Weights of a small contrastive audio-text model: 4.03M parameters.
Rows from block 2 of the text encoder, named by matrix and row number. Rows with one number belong to one attention dimension. Each number is 128 + 24 x the weight over its row's rms, rounded and kept within 0 to 255. All counts start at 0. Numbers have three digits each. After the name is the row's rms in percent of the matrix's.
# q: attention query, key and value (stacked) (text_encoder.blocks.2.attn.qkv.weight, 576x192, the q third), inputs 0-191
# k: attention query, key and value (stacked) (text_encoder.blocks.2.attn.qkv.weight, 576x192, the k third), inputs 0-191
q.57 097:157139115146153106128170125155120141146174180106121129132138131133126132102134150136069143112131124122153112079125128143142144130078128127111127129128127082129164133103130103123187180111125150131126128120140202130126120182147147140165107138131110124109122136131125133130150146129104097162100097158132134126127065140109134129120141116132082175154142162120100128148102152130128133125129150123103089134091127163134090102126141184111154124069149129132100126128133131140097147081128167108106128119118161128129116128128136154115128236129130128070121142123121128147117136159160110140
q.58 100:154135112139147111128168125150122135145177179106130133134136133127127132097132156138070146110129123114164116082125129145150150129075127127109127129128130084129165137095132104125185184113126152132123128122140199131124117176152144141169104138130112123106122132130124137129142150129105104160105099163132131126126065151105138131116141119134084175154136156117106128152106156133128136122133150125107089139095124162138093097121139190119155124067150126139103126128132130141094145078128162100105129121123156128128122128128133158118128234128130128076124139122124127147124130163165115141
q.59 081:091104151103073154127103130076148121122088114135189128128130130097129128135097127126188116134125133106123132146130135128132126125154128129148132129128173162128104127148123164136091106150138107128129126142126064164129138096109121108118130120124129110128129111122126127121093111125149180090190148104128116131127194135133111128132109143125131098096112065131175128127148102128128127132126122131153145123153128125127159130132101083152086130206109130126149129128127127115135115138132099140152127142138106128128171126129117095132127000109124129184132098130133126102139122119110140126
q.60 090:167148118152161095129169125162119142145170176105107129130136132141126131108142143134070139121131124124143114082126127140134138130086128127110126129128118085129166131106128102121184173109124151131127129119138202125127122182148147143160111146131112126111124139134126129132156144131104091169093101158132138126126065134114132128123143116131087172152144169121087127144101150128128131125128143123103093130092127159132089109125146187109157125074148129131101126128132131139104152083127168112106128119108163126129108129128135154108128238132131128066123143125122129150113136153163108138
q.61 085:176156118150164085129163125167119134142168164105098129130133135139127129111148138135072140125130124126143122093127127136133137131093128127102126129127113094129169131097130102123177171109121157130126129125133197123127119172155142142156115154130122127111126138132127129131156148135110090178087107167131136126127063132116133128121148120132101164152138172119080127143107163129128131125128134125109103129099128149131093113122150202117173125074149129131106127128130130141112157084127161109104128119100156124129103129128131161105128242131131128071127140125126128156116131146175111134
q.62 094:163144116146154100128168125156121138145173177106117130132136133132127131102138150136071143117130124122154116082126128143141144130081128127108127129128127084129167133101130104123185179111124152131126128122139201130127120179150146140165107143131112124108124135131126132129150147130106096168100102163132134126127064138109134129119143118132086173154140162119094127149103154130128133125129145123106091131094127161134091103125142192115159124071149129132102126128132131141099149079128165107106128120112159126129114128128134156111128237129130128071124139124124128149117134158168110139
q.63 141:128128158086092128132084154091156089095096087142174132129126153072155127128128128126183116144109128088129158173128154133143127128133127161137137134125171173134127127128129156145078104145129120128109104162122070150129144084120086102128135128125155116129142103100130125096094132129173185128179129128128110155129145151129128128127121142150156087113094088128149128128172128128127128129145126151159173121169124094129175130126114128159128123167097129129149140144101113104153123128131080128152125146128082129120147114127108124130127082087114128188163089127139121120161087107128160127
q.64 120:164164137151137090122112133126125128129149127162090127137157127147152154084178163127129128117134130144116120150120112125130174110094107126144126127127082115137152075152185133148123122140125124126132130097115126109082159100133081124157137158161160130128128125168198121126128129128130134113129060120127153130129140086135224171126129127128127129128128131129128132145148128134137179127144193129099134132178124121108130132107052127127126077050128129180127127116105145126148130119122117135115134129113115130128122105082109127096147138127131120129109141115126138131133153091114126084
q.65 119:091092118105119166133144123130131128127107129094166129119099129109104102172078093129127128139122126112140135106136144130126081146162149130111131129129174141119104181104071123108133134116131132130124126159141130147173096156123175131099119098095096127128128131088057135130128127128126121143127196136129103126127116170121032084130127129128129128128128126127128124111108128122120078129113063127157122124078132135148126124149204129129130179205128127076129129140152111130107126137134139121141123127143141126128134151174148129160108118129125136127147115141130118125123103165142130172
q.66 114:087089114131146170122123124177123130121124126128107127127126122180115126189087085112130124127154146178116123118137127126061071105165152126129133101128125137118072115130095136096117110120126135125142123152132095113138126133103131132073165090123128181150126150127128123143168117123128143127111196126129115118142150107139075120173158132093133120128127165127127120098128125109129079127041074129155130108116143128137144144128139102123128143195137139068130145136127125135129122164108127162153113132153130133134106175129160122170098104142112115129123137159132136127100128129104144146
q.67 113:091091122129144166124126124174123130121119126129107128129127123178109126210088084113131121128155146175113126118135126126064075112163153126130132099127126136119074116130096136096115105119126135126144122153134093110146126133102131134071162095121128179146126152127128122141167116126128142127114198126129118121140149108137076116169157130092132123128130163128126118097127125108128081127042071129155130107117142128136144143128139098123128145200135141070129139135125126135130121161110127164152108132148130134141109175130155120166097100141111113129124135159131141127102128126104143150
q.68 096:064064082127135198128124123174123130121125127123123129108108107151121102182064097089128127127148142155126124118139129125063069106168153126128129125133130141112077125129111129117125127113133134128138121141135111127128117149108150131084132068107126166144126132119108143130151127112125136127100204138129095114138126124132081106184135132111132118129118147125129127112124123105138063113088065128157128125096149129145129134129163122126133160188135138083125148140130117136127121174109128148155131125166130127127123188128164128185102124143122129128124136134133129126107126139109149156
q.69 119:091092118105119166133144123130131128127108129094166129119099129110104102172079093129126128139122126112140135105136144130126081146161149130111131128129173141119104181104071123108133134116131132130124126159141130147173096157123176132099119098095096127128128131088057135130128127128126121143127196136129102126127117170120032084130127129128129128128128126127127124111108128122120077129112063127157122124078132135148126124149205129129130179205127127076129129139152112130107126137133140121141123127143142126128134151174148129160108118129125136127146115141130118125123103165142130173
q.70 112:085086112130142173124123124177123130121123126128111127126126120176114125190083085110130124127153145177117124118137127126062070106166152126129132103128126138118072116130094136097119112119127135125143123151133097116138126135104131132073162088122128179149126149126128127142167117122128142127111198128129114118141146110138073119171155132093133120128126162127127120099127124109130077127045071128156129109114143128138142143128142102123128145197137139068129145136127125135128122164109127160154115131154130132134108177129161122172097105142113116129124136158132135127102128131104145148
q.71 119:165164138151137090123112133126125128129148127162090127137157127146152154084178163127130128117134130144116121151120112126130174110094107126145125127127082115137152075152185133148123122140125124126132130097115126109083160099133080125157137158161160129128128125168199121126128129128130135113129060120127153130129139086136223172126129127128127128128128131129129132145148128134136178127143193130099134132178124121108130132107051127127126077051128129180127127116103144126149130119122117135115133129113114130128122105082108127096148137127131121129109141115126138131133153091114126083
q.72 121:165163136151138090123112133126125128129149127162089127136157127147152154084177162127129128117134130144116120149120112125130175110094107126143126127127081115137153075152186133148123122140125124126132130097115126108082160100133082124157138158161160130128128126167198121126128129128130134113129060120127152130129141085135225171127129127128127129128128130129128133145148128134137178127144193129099134133177124121107130132107052127127126077050129129181127127116105146126148130120122117135115134129113115130128121106081109127096148139127131120129109142114126138132132152090114126084
q.73 098:066064086127136195128124123174124130120122127123123129113111108151119104187062093090129126127149142159126125117137129126064070108169155126128129124131131141114076124129103130112125127113133134128140121143135109127128121145108148131080136070106127167142126133120113139130152127114126137127103205137130099114136127124132073106176136133107133117129119145125129126108125123105136064113085064128158128125099147129146130133129161118126131157190135138081126147140129118135127122172110128149155129126165130128128121187129164128184099122143121128128125135137133130126108127139107150157
q.74 084:189186188127118062128122133081141118129127125133136128155155147103152148095181150150145126132117117117129128162114125132167183157107111133143128134125139127156167121129135129135130128156123118121122131118110125129125164079143080123149135186151132110106133108139164117114105132137150134128169066123126168134107133129125159147066112129132128121120131093128143133136157129149124189143155179130108132130200107124116130124127074131133115088087125123170133115123091132124132130085143106117117127134103108130127144056127091129072139129103133125141136105128128127124163131127137126095
q.75 101:186189162129120065129133132083132126135135129132133127140138145102140146066192167162126130129107114092131130139120127130191187145086101130128126136127125116141182133127162125149132131141124122129115135111122148129126130114148112124180114182149129087115130120135134122126102131140129117129149047120126151140121127133124189147089117123154123140127135110131127131151130133151122191139180194128097128133153110127111124123128098142131127100060121118179129110116129136121129132087144128108101130127093126127127137072126093129075159140114136130128131122113124126131147129117150106099
q.76 109:183192151140130070125124132111128128133148128150117125142155136126145154069200167147124129127123126119129127137121123126162181130084103128129127130127097112139170110130176128148129129140124123128125143108120135126107135110142098124173127175166144116127129127146161113127125129136129125123135031115124152136129131126128213164114128126141125136128130125133124130143131130145127191137164219128094128135157115126101128126118075130127127087046125124177128120116126149123129131100133128123103131128101125130126128087104103128082160147121135127128124131114125128131137139108133108091
q.77 085:179181174133122073125107131102130123123135124150127127153160133127160151094182153131149123127125127128127125170117122128134173130104111129159127131127125125151152099145143132142128127158124121118126129108105120130121170075139069119149142174158151123119129105153188121117120132130150141122154062125127166129119133118134182171088121130128128110125128118128145130136167128145128187138137187133103136129212112119116131132125046129130113085078127126168128125123079128126143131099131098129126128132113101129127136064116095128084140129112130124147130121127128128123157142121127127078
q.78 115:169166142125109086134134132078134126135131130127151129129128134075140130068167170145126132129102110077140134138119130130195185152092104129126123155128131119138184142126159119159140146136130120131114132104124161143119130123153125124182090165133128075105130105129128134111087139133128113129145063131127141138113104150116180135082097124163123136128129090129129136158128131147127176128215180127102126148140113128120112111128119154134128114062119117188126110121129131121127134092149129094103143124103126123123150081127096134086158152113144142127133119097124120129156127127152112111
q.79 084:069071069128137192128139123174115139129128131121120128103100112151100109159076107111108131124137138136127128091141131125096076102147144123108128120130117128100092138126120126119127128098133138136133126139148134126132090179114178135108119072103122141150124152116090137143150124121103120128087189131130087125149123128129095106187145126126128142136127163128109123121095128108131068113103077125148123127052148132138125131130187126123142168169130132087124138133171125131123126168115154137135128122149151126129111201131164127182119127152122130111120152128128129133092125129121130165
q.80 086:192187188127118059128126134079140118131126126132136128157153150101149148094182150155141127132115116114129129159114125132173186159103111133137128132123138125155171124128135129134130128153123119123122132120112126129127161082144082123151134188149131105105133111139162114116104131140147131128168066122126168137107134130124157144063114129134127125121132093128139132137153130149123190142156180130107131130194106124115130123127080131133116089086123123171134112122097133124132131082145109114114126135099111130128143058128090129071141129103133125136136106127127127126160130126139126098
q.81 117:164167140149135090122113133125125128129148126163091127138157126145152154084178163127131127117134130144116122153120113126130172110094107126148125128127083114138151074153182133147124122141125124125132129097114126110086160098134078125157136158161161129128128125168201121126128129130131137113130059120127155130129138087137222174125129127128127128128128131130129131145149128135135180127141193130099133131180123120110130133109050127127126078052128129177127127117102141126150130118123116134116132129112113130128122102084108127098145136126130121130110140118126137130133154091114127083
q.82 095:063064079128136198128123123175122131121126127124123129105107106151121102178065099089128127126148142153126124116140130124064068104167152125128129126135128140111076126129116129119125127113133133128137121140135112128128114152109153131086131067108126165146125132119107144131151127111125135127098202138129093114140126123132086107188136132112132119129118149125128127113123123104138063114089067127156128126093149130145129135128163123125135161185135137084125149139133117136127121175108129147154131124166130127127122189128165128185103125144122129128124136132132129126105126138110147155
q.83 108:175176147127118078131132132080132126135134129129138128132132139086143133064180171150126131129104112082138130138120128130193188147089103130127125148127128118139185136126165121158133141138127121130112134107122154135120130119151121124183100172139128080110131111132128126118093138135128115129144052125127142139117117141121187140087105123163123137128131098130129134156129132149125183130204190128099127144145112128116117117128109152132128107057120117187128111119130132121128133090145128099102138125099126125123145078126094132081160149114140137127132120101124123130152128123153109105
q.84 083:181182179131120071127107131094134120123133124145131128152159135121160148096181151133151123129123125127128125171116123129141174136108112131158127134127132128154155106141140132141129128160124119118125129111105119131121170073140071119147141177156145121113130102147179122115114133130153140125160065126126168128113133123132175164081115130129128107123128108128148131134167128146128186141142184132105136129212111119118131131126052130131113087083127125168128123124077128126138130096133097126125128133113100129127140059120094129081139129109132125149133114128128127123161136126130127082
q.85 120:092091118105119166134145123130131128127107129094166129119098129109104102172078093129127128139122126112140136106136144130126083146161149130111130129129174141119104181104072123108133134115131132130124126159142130147173097157123175132099119098094096127128128131088058135130128127128126121143127197136129103126127116170120033084130127129128129128128128125127128124111108128121120077129113062127157122124078132135148126124149205129129130179205127127077129129139152112130108126137133139121141123127143141126128134152174147129160109118129125136127147115141130118125123103165142130173
q.86 119:091091118105119166134144123130131128127108129094166129119099129110104102172078093129127128139122126112140135105136144130126082146161149130111131128129174141119104181104072123108133134115131132130124126159141130147173096157123175132099119098094096127128128131088057135130128127128126121143127197136129102126127117170120033083130127129128129128128128125127127124111108128121120077129113063127157122124078133135148126124149204129129130179206128127076129129139152112130108126137133139121140123127143141126128134152173147129160109118129125136127147115141130118125123103165142130173
q.87 091:194197173129122058128130135093132125132129126140131128160156143114143152085198155150132128129118121115129128151112122132171193144093110131132127130123127117150175117129137129134130128147124122126125133117118128128127157092143085125162130188150131111112130120146175112121112130142133128128153047118127166140117133128125176152073121127135126130127133108129129129141143130148122194134162189129100130130182107124111129120127079130131116088069123126181131111119103142123131130085139119117110122134095119130128135071123092128071149131112130123129132120125125128129150135121132120099
q.88 091:194197172129122058128130135092132125132130126140131127159155143114142152085198156150131128129118121114129128150112122132171193144093110131131127130123127117150176117129137129134130128146124122126125133117118128128127156092143085125162130188150131111112130121146174112122112130142133128128153046118127166140117133128125175152073121127135126130127133108129129129141142130148122194134163189129100130131181107124111129120127079130131116088069123125181131111119104142123131130084139119117110122134095119130128135071123092128070150132112130123129132120125125128129150135121132119099
q.89 086:065068068129138197129129122177117137125129130124120128099102106154108107163073106100117129124141140142127127098142131124082070098153146123120128124134119132102085132128122127122126128103133137133135124136144130127129096174112173133104123068106124151151123143117094143139151125115110125128089192135130088119148122126132099110192142127122129131134124162128118124119104126106133065112100075126150125126064151132142126133129176125123140167170132134085122144134157123133125125174110146143143131121158143126128114198128166127186114127152123131122120148129129129129096125130117131159
q.90 091:062066073128137199128124122176121132122129128125122129100105105154119103171068102091126128126147142148126124107141130123066067099162150124127129126137124138107078127129124128123125127110133133129137122137138122128128107159109160131094130066110126163150124134118103145134152127111123131127093197138129090114144125123133094110194139129116130124130119156126128126115119123104138063114093072127154127126085151131145128136128165125124137164179135136084123150138139120135126121177107132148152133123165132127128119193127166128187107126149123130127122140130132129127101126135112142154
q.91 091:194190182128119056128132134079135124134128128131134127156151151102137153086188155166130128130109114107130132148115126132190188157094107132129127130119132118149178129127132128134131129146123123127119134119118135128128149097147096125162126190146130093106132122138153111122104129145133125129162059118127166142112131133123162146062117126140125132127137100130128130141137133152118193142163185129102129130171105125111128120128091131132119092078121120172133106118117136121130135079149125108104123133091124129128137064129090128069149130108134126129134116125124127129155130121144114102
q.92 101:170172151144129086121112133119128127126144126163102126147160128134154155086180162127138125118131129139118125160118115127131171117095107128155126128127094115142148077154169134146126123147126125123130129099111125118100165089136071125157137162158161126127128120168205121125128130134137140115134060120127158131129133094141210181114129128128127125128128128129130130144156128137129182130134190131099133129194119119113130133115043128127119081062128128173127126120092134126154130112128110131120128129110109130128127089093102127097141131122129122133117133126126133126139155095115127079
k.57 106:127077131112196127133159145144128130129134128084112094122116129132128115130076130068135128100177127111126136124113076131074177129078131129083114128128139106128158109166125120126139125118192119138145112114160150094079152128055126106130112118137131179127155159129163132128128085109129130094131129127148096148133127105127168100158150131127128132106128140138129145139125128114137132114104128173122128164128185115162129097127128140061120127108119131124121128128131186131151127126120128160132140151160129139130126128128125130124129131121033129114087130128109158131128126122065128129
k.58 108:127081131117192126134166143145130132129132128089119093126123130133128119131079130068137128105180128113125130121119072133070171130086131128089107128128139096128150107169126119126151119122185118142153120116167151098086152129051130110129114122134128180131151161129155129128129086113129133094129131126154099139133128099128172102154156132125128132106128151140128137132123129109133130114096128170121126159128187121162127100126127137056118127114117133120120128128132183130145124127121128165133134156158129141133126129128122129123129133122036125113081130128105166130127127123056128129
k.59 099:128191120164069128128104100118144129127127131171144179145144141127125135128191120184116128165086128134129117130132175121154069117186136124185128128128119131125084129095156150131126128148058137120126163150106113162163100128182142154123149136129105090141097097128096105135128169141128120164123126128120164106124137136128127162086103125121127125147128121118125107106130130135125122134141129085124127095126070148084124182128131123181149128137137129126128127117126071120100125156140128115113115096106127117127132138127136120136128126130225122135156128139137118123128131129163124127
k.60 101:127078130110199127130154147143120129129133127081111088116111128132128114128083130068130128095175126111125139127113079132084183129072128129080123128130139118128164114162125119126133126113199119137138102111155148091075151128059122104130107115141138176126159157128165137128128084104128130092134129128140098147130125119127170099164147131129128132106128135135130151138125127122138132116113132174126129168129185113164129094128127143067119127102122127127122129129130188133152133123122128154133146148164129142129126127128128132126129133125032130117094129127114149133128124124076128129
k.61 099:127084130111202128130159147143120129128131128087114079115112128133128121130093129067128128094178127116125134127123078132092182130068124129086125128130140119128169117163124114126144127111201117142140097109161148089078149129061126109130106119143141172127155158128160137128129085103129135091135129127138102135130123120128166102167151131127128132104129135133132150132124126124134131117114133170127128169130187115170129090129125142064114127105122127127122129129133192134146136116122128152137146154165129152129127128128128131127128136128033129116094128126114148131128126128079128129
k.62 104:127082130114199127132161145144128130129132128085114090121115129133128117131082129067133128099178127113125134124117076131078177130076129128085116128129139109128160110166125119126143125118196118140146111113163150093079151129055127108130110119141132177128155159129161131128129085108129132093132129127147099142131126109128170101160151131127128132105128138137129146134124128117135131115106130172124127165128187117164128095128127140060118127107120129124121129128132188131149130124121128160132142152162129143130126128128127130125129133125033129114087129128110157131128126124068128129
k.63 098:147152133180088100139140116122173145115109171178158127130137138128108159143190101128102099160128147142125064107168126114151102128170115109182127128128128125109083132130153140131164109147086123135147151132134127157149104133128178148101129167129111092164091128144084109153165130138138130129129130115128168078118142130135132163124127127074127150119133127127124103090091124131098107139130127097128098087096127193125093167138128116129127116132130132107125119102172072128084129129133153130131110128122162156149130158145130120127130166155168095125119122127124138095098147163132082134
k.64 121:128080166107172125163145175127128128090100125104117129126125117128127129156063096101129103131141127128127151123124127129080206189077135128097132128122136128129177135129094068128141127090161099130130127111153130091138147129076126127124122122119126158108131166123129178118131112112134130127131145133133124161121110129119090069128155128129127129108143105132131177127128088137133178133129110129128129153128163100141128064166128128063118137135080104150126115127127195121130133094125128129128149134129128136147130126154128119125177122126071141102125124160093168127122123136138128165
k.65 121:128176091149083130093111080129128128166156131152139128130131139128129127100193161155127153125115129128129105133132129127176051067179121128158124128133120128127079121127162188128115129166095157126126129145102126165118109127181130129132134134137130098147125090133127078138125144144122126129124111123123132095135146127137166187128101128127129127148113151124124079129128168119123078123127146127128127102128093156114128192089128128193139119122176152106131141129129061135126123162131128127128107122127128120108126130102128137130079134130184115154131132096163088129134133120118128091
k.66 109:130182125128071133092103097127123119147130128131155135132128129119128128123188131168119153128072128128133124129132163128184068098185114134136135127128127129128125137098129158128103158156103167121093130143103116188139105128213128140128132143137126080119125078125084107129125181138126127150111119130112156114128129143128109167097090128146128127167128126098128125127132149130120128128162135102145134121128066129116136148118138125208144128125156127137133128129124071128103140136129122093126119114115124114110122131106137130128102130132219127148155129094164081137128127138163128126
k.67 108:129177125128069133090105100127124121145129128131158134131128128118128128123186132166120150128076127128130123129134165128189065100184113134136135127129128129128123142101129160128105158152106165122094128141106117190133105128214128140128131139138126077120123077125082109129124180135126126151116115130112160110127129146128113166098088128147128127167128126097128126127131147131124128128162137099145133120128067129120136147123138126209141128125155127136133128129124068128099140135130125091126122113118126112111123130107137130128099131132222128147153129095162080136128128142163128126
k.68 096:142181113128077126097096086127122122155137127138135136134129128127128128121173132169123160128074128128131119130136149128164052084189122131140128127123125128128126127102128169128095145176087166119104134146094118184161106128212128138128138156132122095116127084126102102131128177158122129143097127130113140124134130129132113180103098128136128124170126130100116101128132167128112108127136131113140132108128069131112136164095136123209142128130162129133130129128126081128123129152128124115124099117106123100111117130098131129123108128130214127146141136097166085140135130128142128121
k.69 121:128176090149083130093111080129128128166156130152139127130131139128129127100193161155127153125115129128129105134132129127176050067179121128158124128133120128127079121127162188128115129166095157126126129145102126165118110127181130129132134134137130098147125090133127078137125144144122126129124111123123132095135146127137166187128100128127129127148113151123125079129128168119123079123127146127128127102128093155114128191090128128194139119122177152107131141129129061135126123162131127127128107122127128120108126130102128137130079134130184115154131132096163088129135133120118128091
k.70 108:131182124128070133091103096127123120148130128132154135132129129120128128123187131168119153128073128128132123129132162128183065097186115134136134127128127128128124135099129159128102157157102167121095130143103116189140104128213128140128133144137126081119125078125086105129125181140126127150110120130112156114128130141128110169097090128145128127167128126098128122127131151130119127127158134102144134119128065129115136150116138125209144128125156127136133128129124071128104138138129123095126116114115125112110122130105137130127102130132219127148154129094164081137128127136161128125
k.71 120:128080165107173125163145176127128128090100126104117129126125117128127129156063095101129102131141127128127151123124127129080206189077135128098132128122136128129177135129094068128141127090161099131130127111154130091138146129075126127124122122119126158109131166123129178119131112112134130127132145133133124161120110129119090069128155128129127129108143105133132177127128088137133178133129110129128129154128163101142128065166128128063117137134079104150125115127127194121130133094125128129128149134129128136148130126154128119126177122126072141102125124160093168127121123136138128165
k.72 121:128080165106172126163144176127128128090100125104117129126125116128127129156062096101129103131140127128127151123124127129079204188077136128098132128122136128129177134129093068128140127091161099130129127111153130091138147128077126127124122122119126159108131166123129178118131113113134130127131145133133123162121110129119089069128155128130127129108143105132131177127128088137133178134129110129128129154128163100141128065167128128063118137135080104150125115127127195121130133094125128129128149134129128135147130126153128119126177122126072142102126125161094168127122123136138128165
k.73 097:138181115128075129095098089127123124155135128138138136135129128127128128121176133169122159128075128128131119129135153128168051086189122132140129127125125128128125128103128168128097147172088167122104134146097118185157104128212128139128137154132122092116127084126099101131127178156122129144099126130114144121132130129132113179103097128138128125170127129100120104128130166129113112126138131110140133109128068131113135164097136123208141128129159129133130129128126078128120129152129125111124101116108125099112120130098131129125107128131217127146142136097164085141133130129143128121
k.74 094:102088154128179134155168171128132142098111130117118126126128127130127137144106111091129092128179128128127136118123124128100204173077132127114129128144129128128136131146129074128166120068165103147148128116170135076097133129049127127127121101126137142135128177131140142127130087090132126119156128124143127129123128129122132074142161128126127143095138125158141162126119087132146163127128128129124127159127173125148124086165120128038115127124079107126125122127134175123133128106127139132128167134156143154153137128161127123149156128127061129105111121156077174123109129128120127145
k.75 099:121074138128184126163156164129132131103123128119113121122127128129128128134076122088134099127180128128126137127120100128083203169066136124116127129130130128128133128153128090128157106088165089133153122111157138069104154128044128116128119104122132168137130174130161156125129078103132128110153131126141107139127126126125141079155161128117128130086129127156132149129127093127140140130115124150115124144128189125142121093154120133048115128129099128123125128128130181128141126106127130149131152141146130155143134126157125127130151127125036129110112123161094171116126126127110128134
k.76 104:126070150123180128167151169129128129097111128108114126121127128128128128145068111095130102128168128128128146127121110128082215179066137128106130129129133128128154130143116080128151116087164092130138122110151132074120153128055128116127120108120130166126132171129149170125131090101135130115144139129136112150122118127119129070141155128127129129090131120147132163128128089128135162132127117147121127151128182113140125077164124130056118130130095122128126126128128186128133128096126129138131153139139129154141132126157126127129164127125041131108122122160095166124124121128124128142
k.77 098:114093163128180131161165168128129131094104130112116128127128127130127134151103094095128093126163128128128141114123126128097212183082132128106132127133130128128160137133126059128160126070160106143133128117169129079124134129055124127120123113123132139129129176129134150127130097093133127123147132125138127139123126129117128068130159128127127140103144119152136171121126085137133170127131124128128128161127164114147127075165125128043118128126073102129126116127132184117132128104126133129128166134146133153154134128161127119139168128128068129105117121151078175127108127127126127155
k.78 110:126074131128185123164153159129134138109126128125101121124128127137128129132069126088138103128184128128123132127124093128072187157071142122121121129128129127128131119159127099128154098100153089135164126113153141068117151128043128116128124113119130176138131178132172148127131074119130129106146137126145100141128127112128148089160166128109128129089128130159128130129123107125137128128093122154111122134128190127141120110138118131047112128131100129118123128127132185128153115121127134163130137142141133142147134125150118126128154126124038129108100127161091175119128130118092128130
k.79 094:153166100128077122100087086128125115158146126139139129130128129125129119110148149164127164129080128128129120140132131128156050083177124129143126128112127128128115124113127185128091135188092151109110128139085122180155125127206130129130134153130119116123128078125117114129126167167124130136101128133113129127132128127134125182117095128130130113159116131098117093133137169122111092129128128127130128095129086132109131171091135128219140129132179151129131136129122079135123128150129117126128088123100114102102121128095129135107097127129193127151145134101180081131149127129134130109
k.80 094:101085151128178134155168172129134141099112130118120125125127127130127136143103114090129092128181128128127137120122123128101202172075132126115129128144129128128132131148129076128166119068167100147149128114170136077094135129048128126127120099127137144137128176131142143127130085091133126119158128124143127129122128128122136075145160128125127142093136125158142161127118087131148161128127128129123126157127176125149123088164120129040114127125082109126125123127133173125133128106127139133129166134156143154152138127161126125149154128126059129106111121156079173122111128128119127143
k.81 119:128080165109173125164147174128128128089100126104118128126124119128127129156067094100129102132144127128128151121123127128083208190078135128097133128123136129128178137129097067128144127088160099131130127111155130090138146129073125127124122123120125155110131167123129177120131111111134129126132145131133125159119111129118093067128155128128128130107143104134131176127128087137132177131129110129128129153128164102143128065165128128062117137134078105148126116127127194121130133094125129129128150134129128137149132127155128119126177123126072140103125123158091168127120122136138128163
k.82 095:145181112128077126098094085127122121156139127138133135134129128127128128121171132169124161128072128128131119130136147128161052084189123131140128127122125128127126127102127169128093144178087165117103133145093118183163109127211128137128137157131121098115127084125104104131128177159122129142096127130113138125135130129132112180104099128136128122170126130100115100128133168128110106127134130116139132107128070131110136164094136123210143128130163129133130129128126082128125129151128123116124097118105121101110116130098131129120108128130211127147142137098167085139137129128142128120
k.83 106:124074133128186124165153161129132134107126128123103121123127128133128128133070124088136102128181128128125135127123095128075193162068140123118124129128129128128133125156128095128154101096158089134159125112154140067113152128043128116128122110119130175137131177130169153127131076111131129107147134126142101142128126119127144084158165128113128129088128129158129138129126101126137130129103124154113123139128190127141120101144118131048113128130100128121123128128131185128150122114127132158130145142142130148145133126153121126129154127125036129109105127162093174119128128123100128133
k.84 096:109094161128180132159167167128129135096105130114115128127128127131126136150107096094128093126167128128128138113124126128099210179082132128109131127138129127128155135136128062128162125069160107145137128118170130077117132129053125127121124110124134138129129177130136146127130095090132126122149130124140127136124128129120129070133161128127127142102144122155137168120124086136137169127130126128127128162127165118147127078165124128040118127126073102128125117126134183116132128105126136129128167134150137154155133128161127118144166129128067129105114122152076176127106128127125126153
k.85 120:128176090149084130092111081128128128166156130152139128130131138128129127100192161155127153125114129128128105133133129127176049067179120128159124128133120128127079121127161188128115129166095157126126129145103126165118109127181130129133134134137130098147125090133127078137125144144122126129124111123123132095135146127138165188128101128127129127148113151123125079129128168119123079123127146127128127102128093155115128192090128128193138119122176152106130141129129061134126123162131128127128107122127128119109126130102128137131079133130185115154131132097163088129135134120118128092
k.86 121:128176091148083131093111081128128128166156130152139128130131138128129127100192161155127153125114129128128105134133129128175050068179120128158124128133120128127079121127161188128114129166095157126126129145102126166118109127181130129132134134137130098147125090133127078137125144144122126129124111123123132095136145127137165188128101128127129127148113151123125080129128168119123079124127146127128127102128093155114128192090128128193139119122177152107131141129129061135126123162131127127128107122127128120108125130102128137131079134130185115154131132096163088129135133120119128092
k.87 098:108074154127176133158163180128130136094108129116123125125127127129127134138085117091129093128178128128127141123122124128099203176070132127111129128137132129128137138147127077128163118071166096144147127113167136078102137129053128124127119100125133149134129175130139156125130087095133127119156129125141126131119124128121130070142155128127127138092135122153143166128123086129143167130127125130124126153127178121150124086169122130045109128126081116126126123128131176126131128103127136131129162135149138150152140127164126125139156128126058130104114121158081170124115128128124127144
k.88 098:108074154127176133158163180128130136094108129116123125125127127129127134138084118091129093128178128128127141123122124128099203176070133127112129128137132129128137138147127077128163119072167095144147127113166136078101137129052128124127119100125133149135129174130139156125130087095133127119157129125141126131119124128122130070142155128127127138092135122154143166128123086128143166130127125130124126153127178121150124087169122130046110128126081116126126123128131176126131127103127136132129162135149138150151140127163126125139156128126058130104115121158082170124116128128123127144
k.89 093:155171104128078122101089083127123116157144126138136131131129129126129121113153142166127164128076128128129119135135133128156054083182124130141127128112127128128124125108127180128090137187089156110107128142087120180163121127208128130129136157129119111119128080125114112129126171166123130137098128131113129127135128128134120181111097128131129115163121131098114094129137169126108094128129128127133130098129080131108133168091136126216142129131174145130131133128123083131123128151129118123127090122100114102104119129095130131107102128129198127150144136099177083134145128128137129113
k.90 094:150178109128078124100092083127121118157141127137132134133129128127128126119164133169125163128072128128131119131136141128157054084186124131139128127117125127127127126103127172128091142182087162114104132145090118182165114127210128135128137158130121103115127083125108107130127176162123129140096127131112133126136129128133112180105098128134129119168125130099113098128136169128108102127132129122138132104129073130109135164093136123212144128130167134132130130128125084129124129151128120119125094120103117101107116130097131130114107128130206127148143137098171085138140129128141129119
k.91 094:106078147128177132156164174129135138099115129119124122123127128129128130137091124087131093128184128128125137125120115127099202172070132125117128129139131129129129130153129084128165114074169093142152124112166138074091142129046128121128119098126135153141129173131148149126129080095133127116160129125144123130120127128124144075151158128122127137088131126157143158128120087128148154129124127134118124152127183126147121092163120133044112128126089123124126126128131172127132127105128136138131161136154139155149140126159125126142149128126050129108113119158085171118116127128115127137
k.92 111:126085165117177127164154172128128129088101128107120128126124125128127130155080091096129096131150127128128149118121127128090211192080133128099134127128136129128174141130105062128153127080160099136130128113161130087133142129064124127121122122121126147122131169126130169124129106105133128126139142129134126152119116130116108064128155128128128132105143107140133176126127085138131176129130113128128128154128164106146128068165128128057117132130074104141126116127128190119130130097126129129128156135131129142151135127159128120129174127127072134104123121152086170127115123132137128162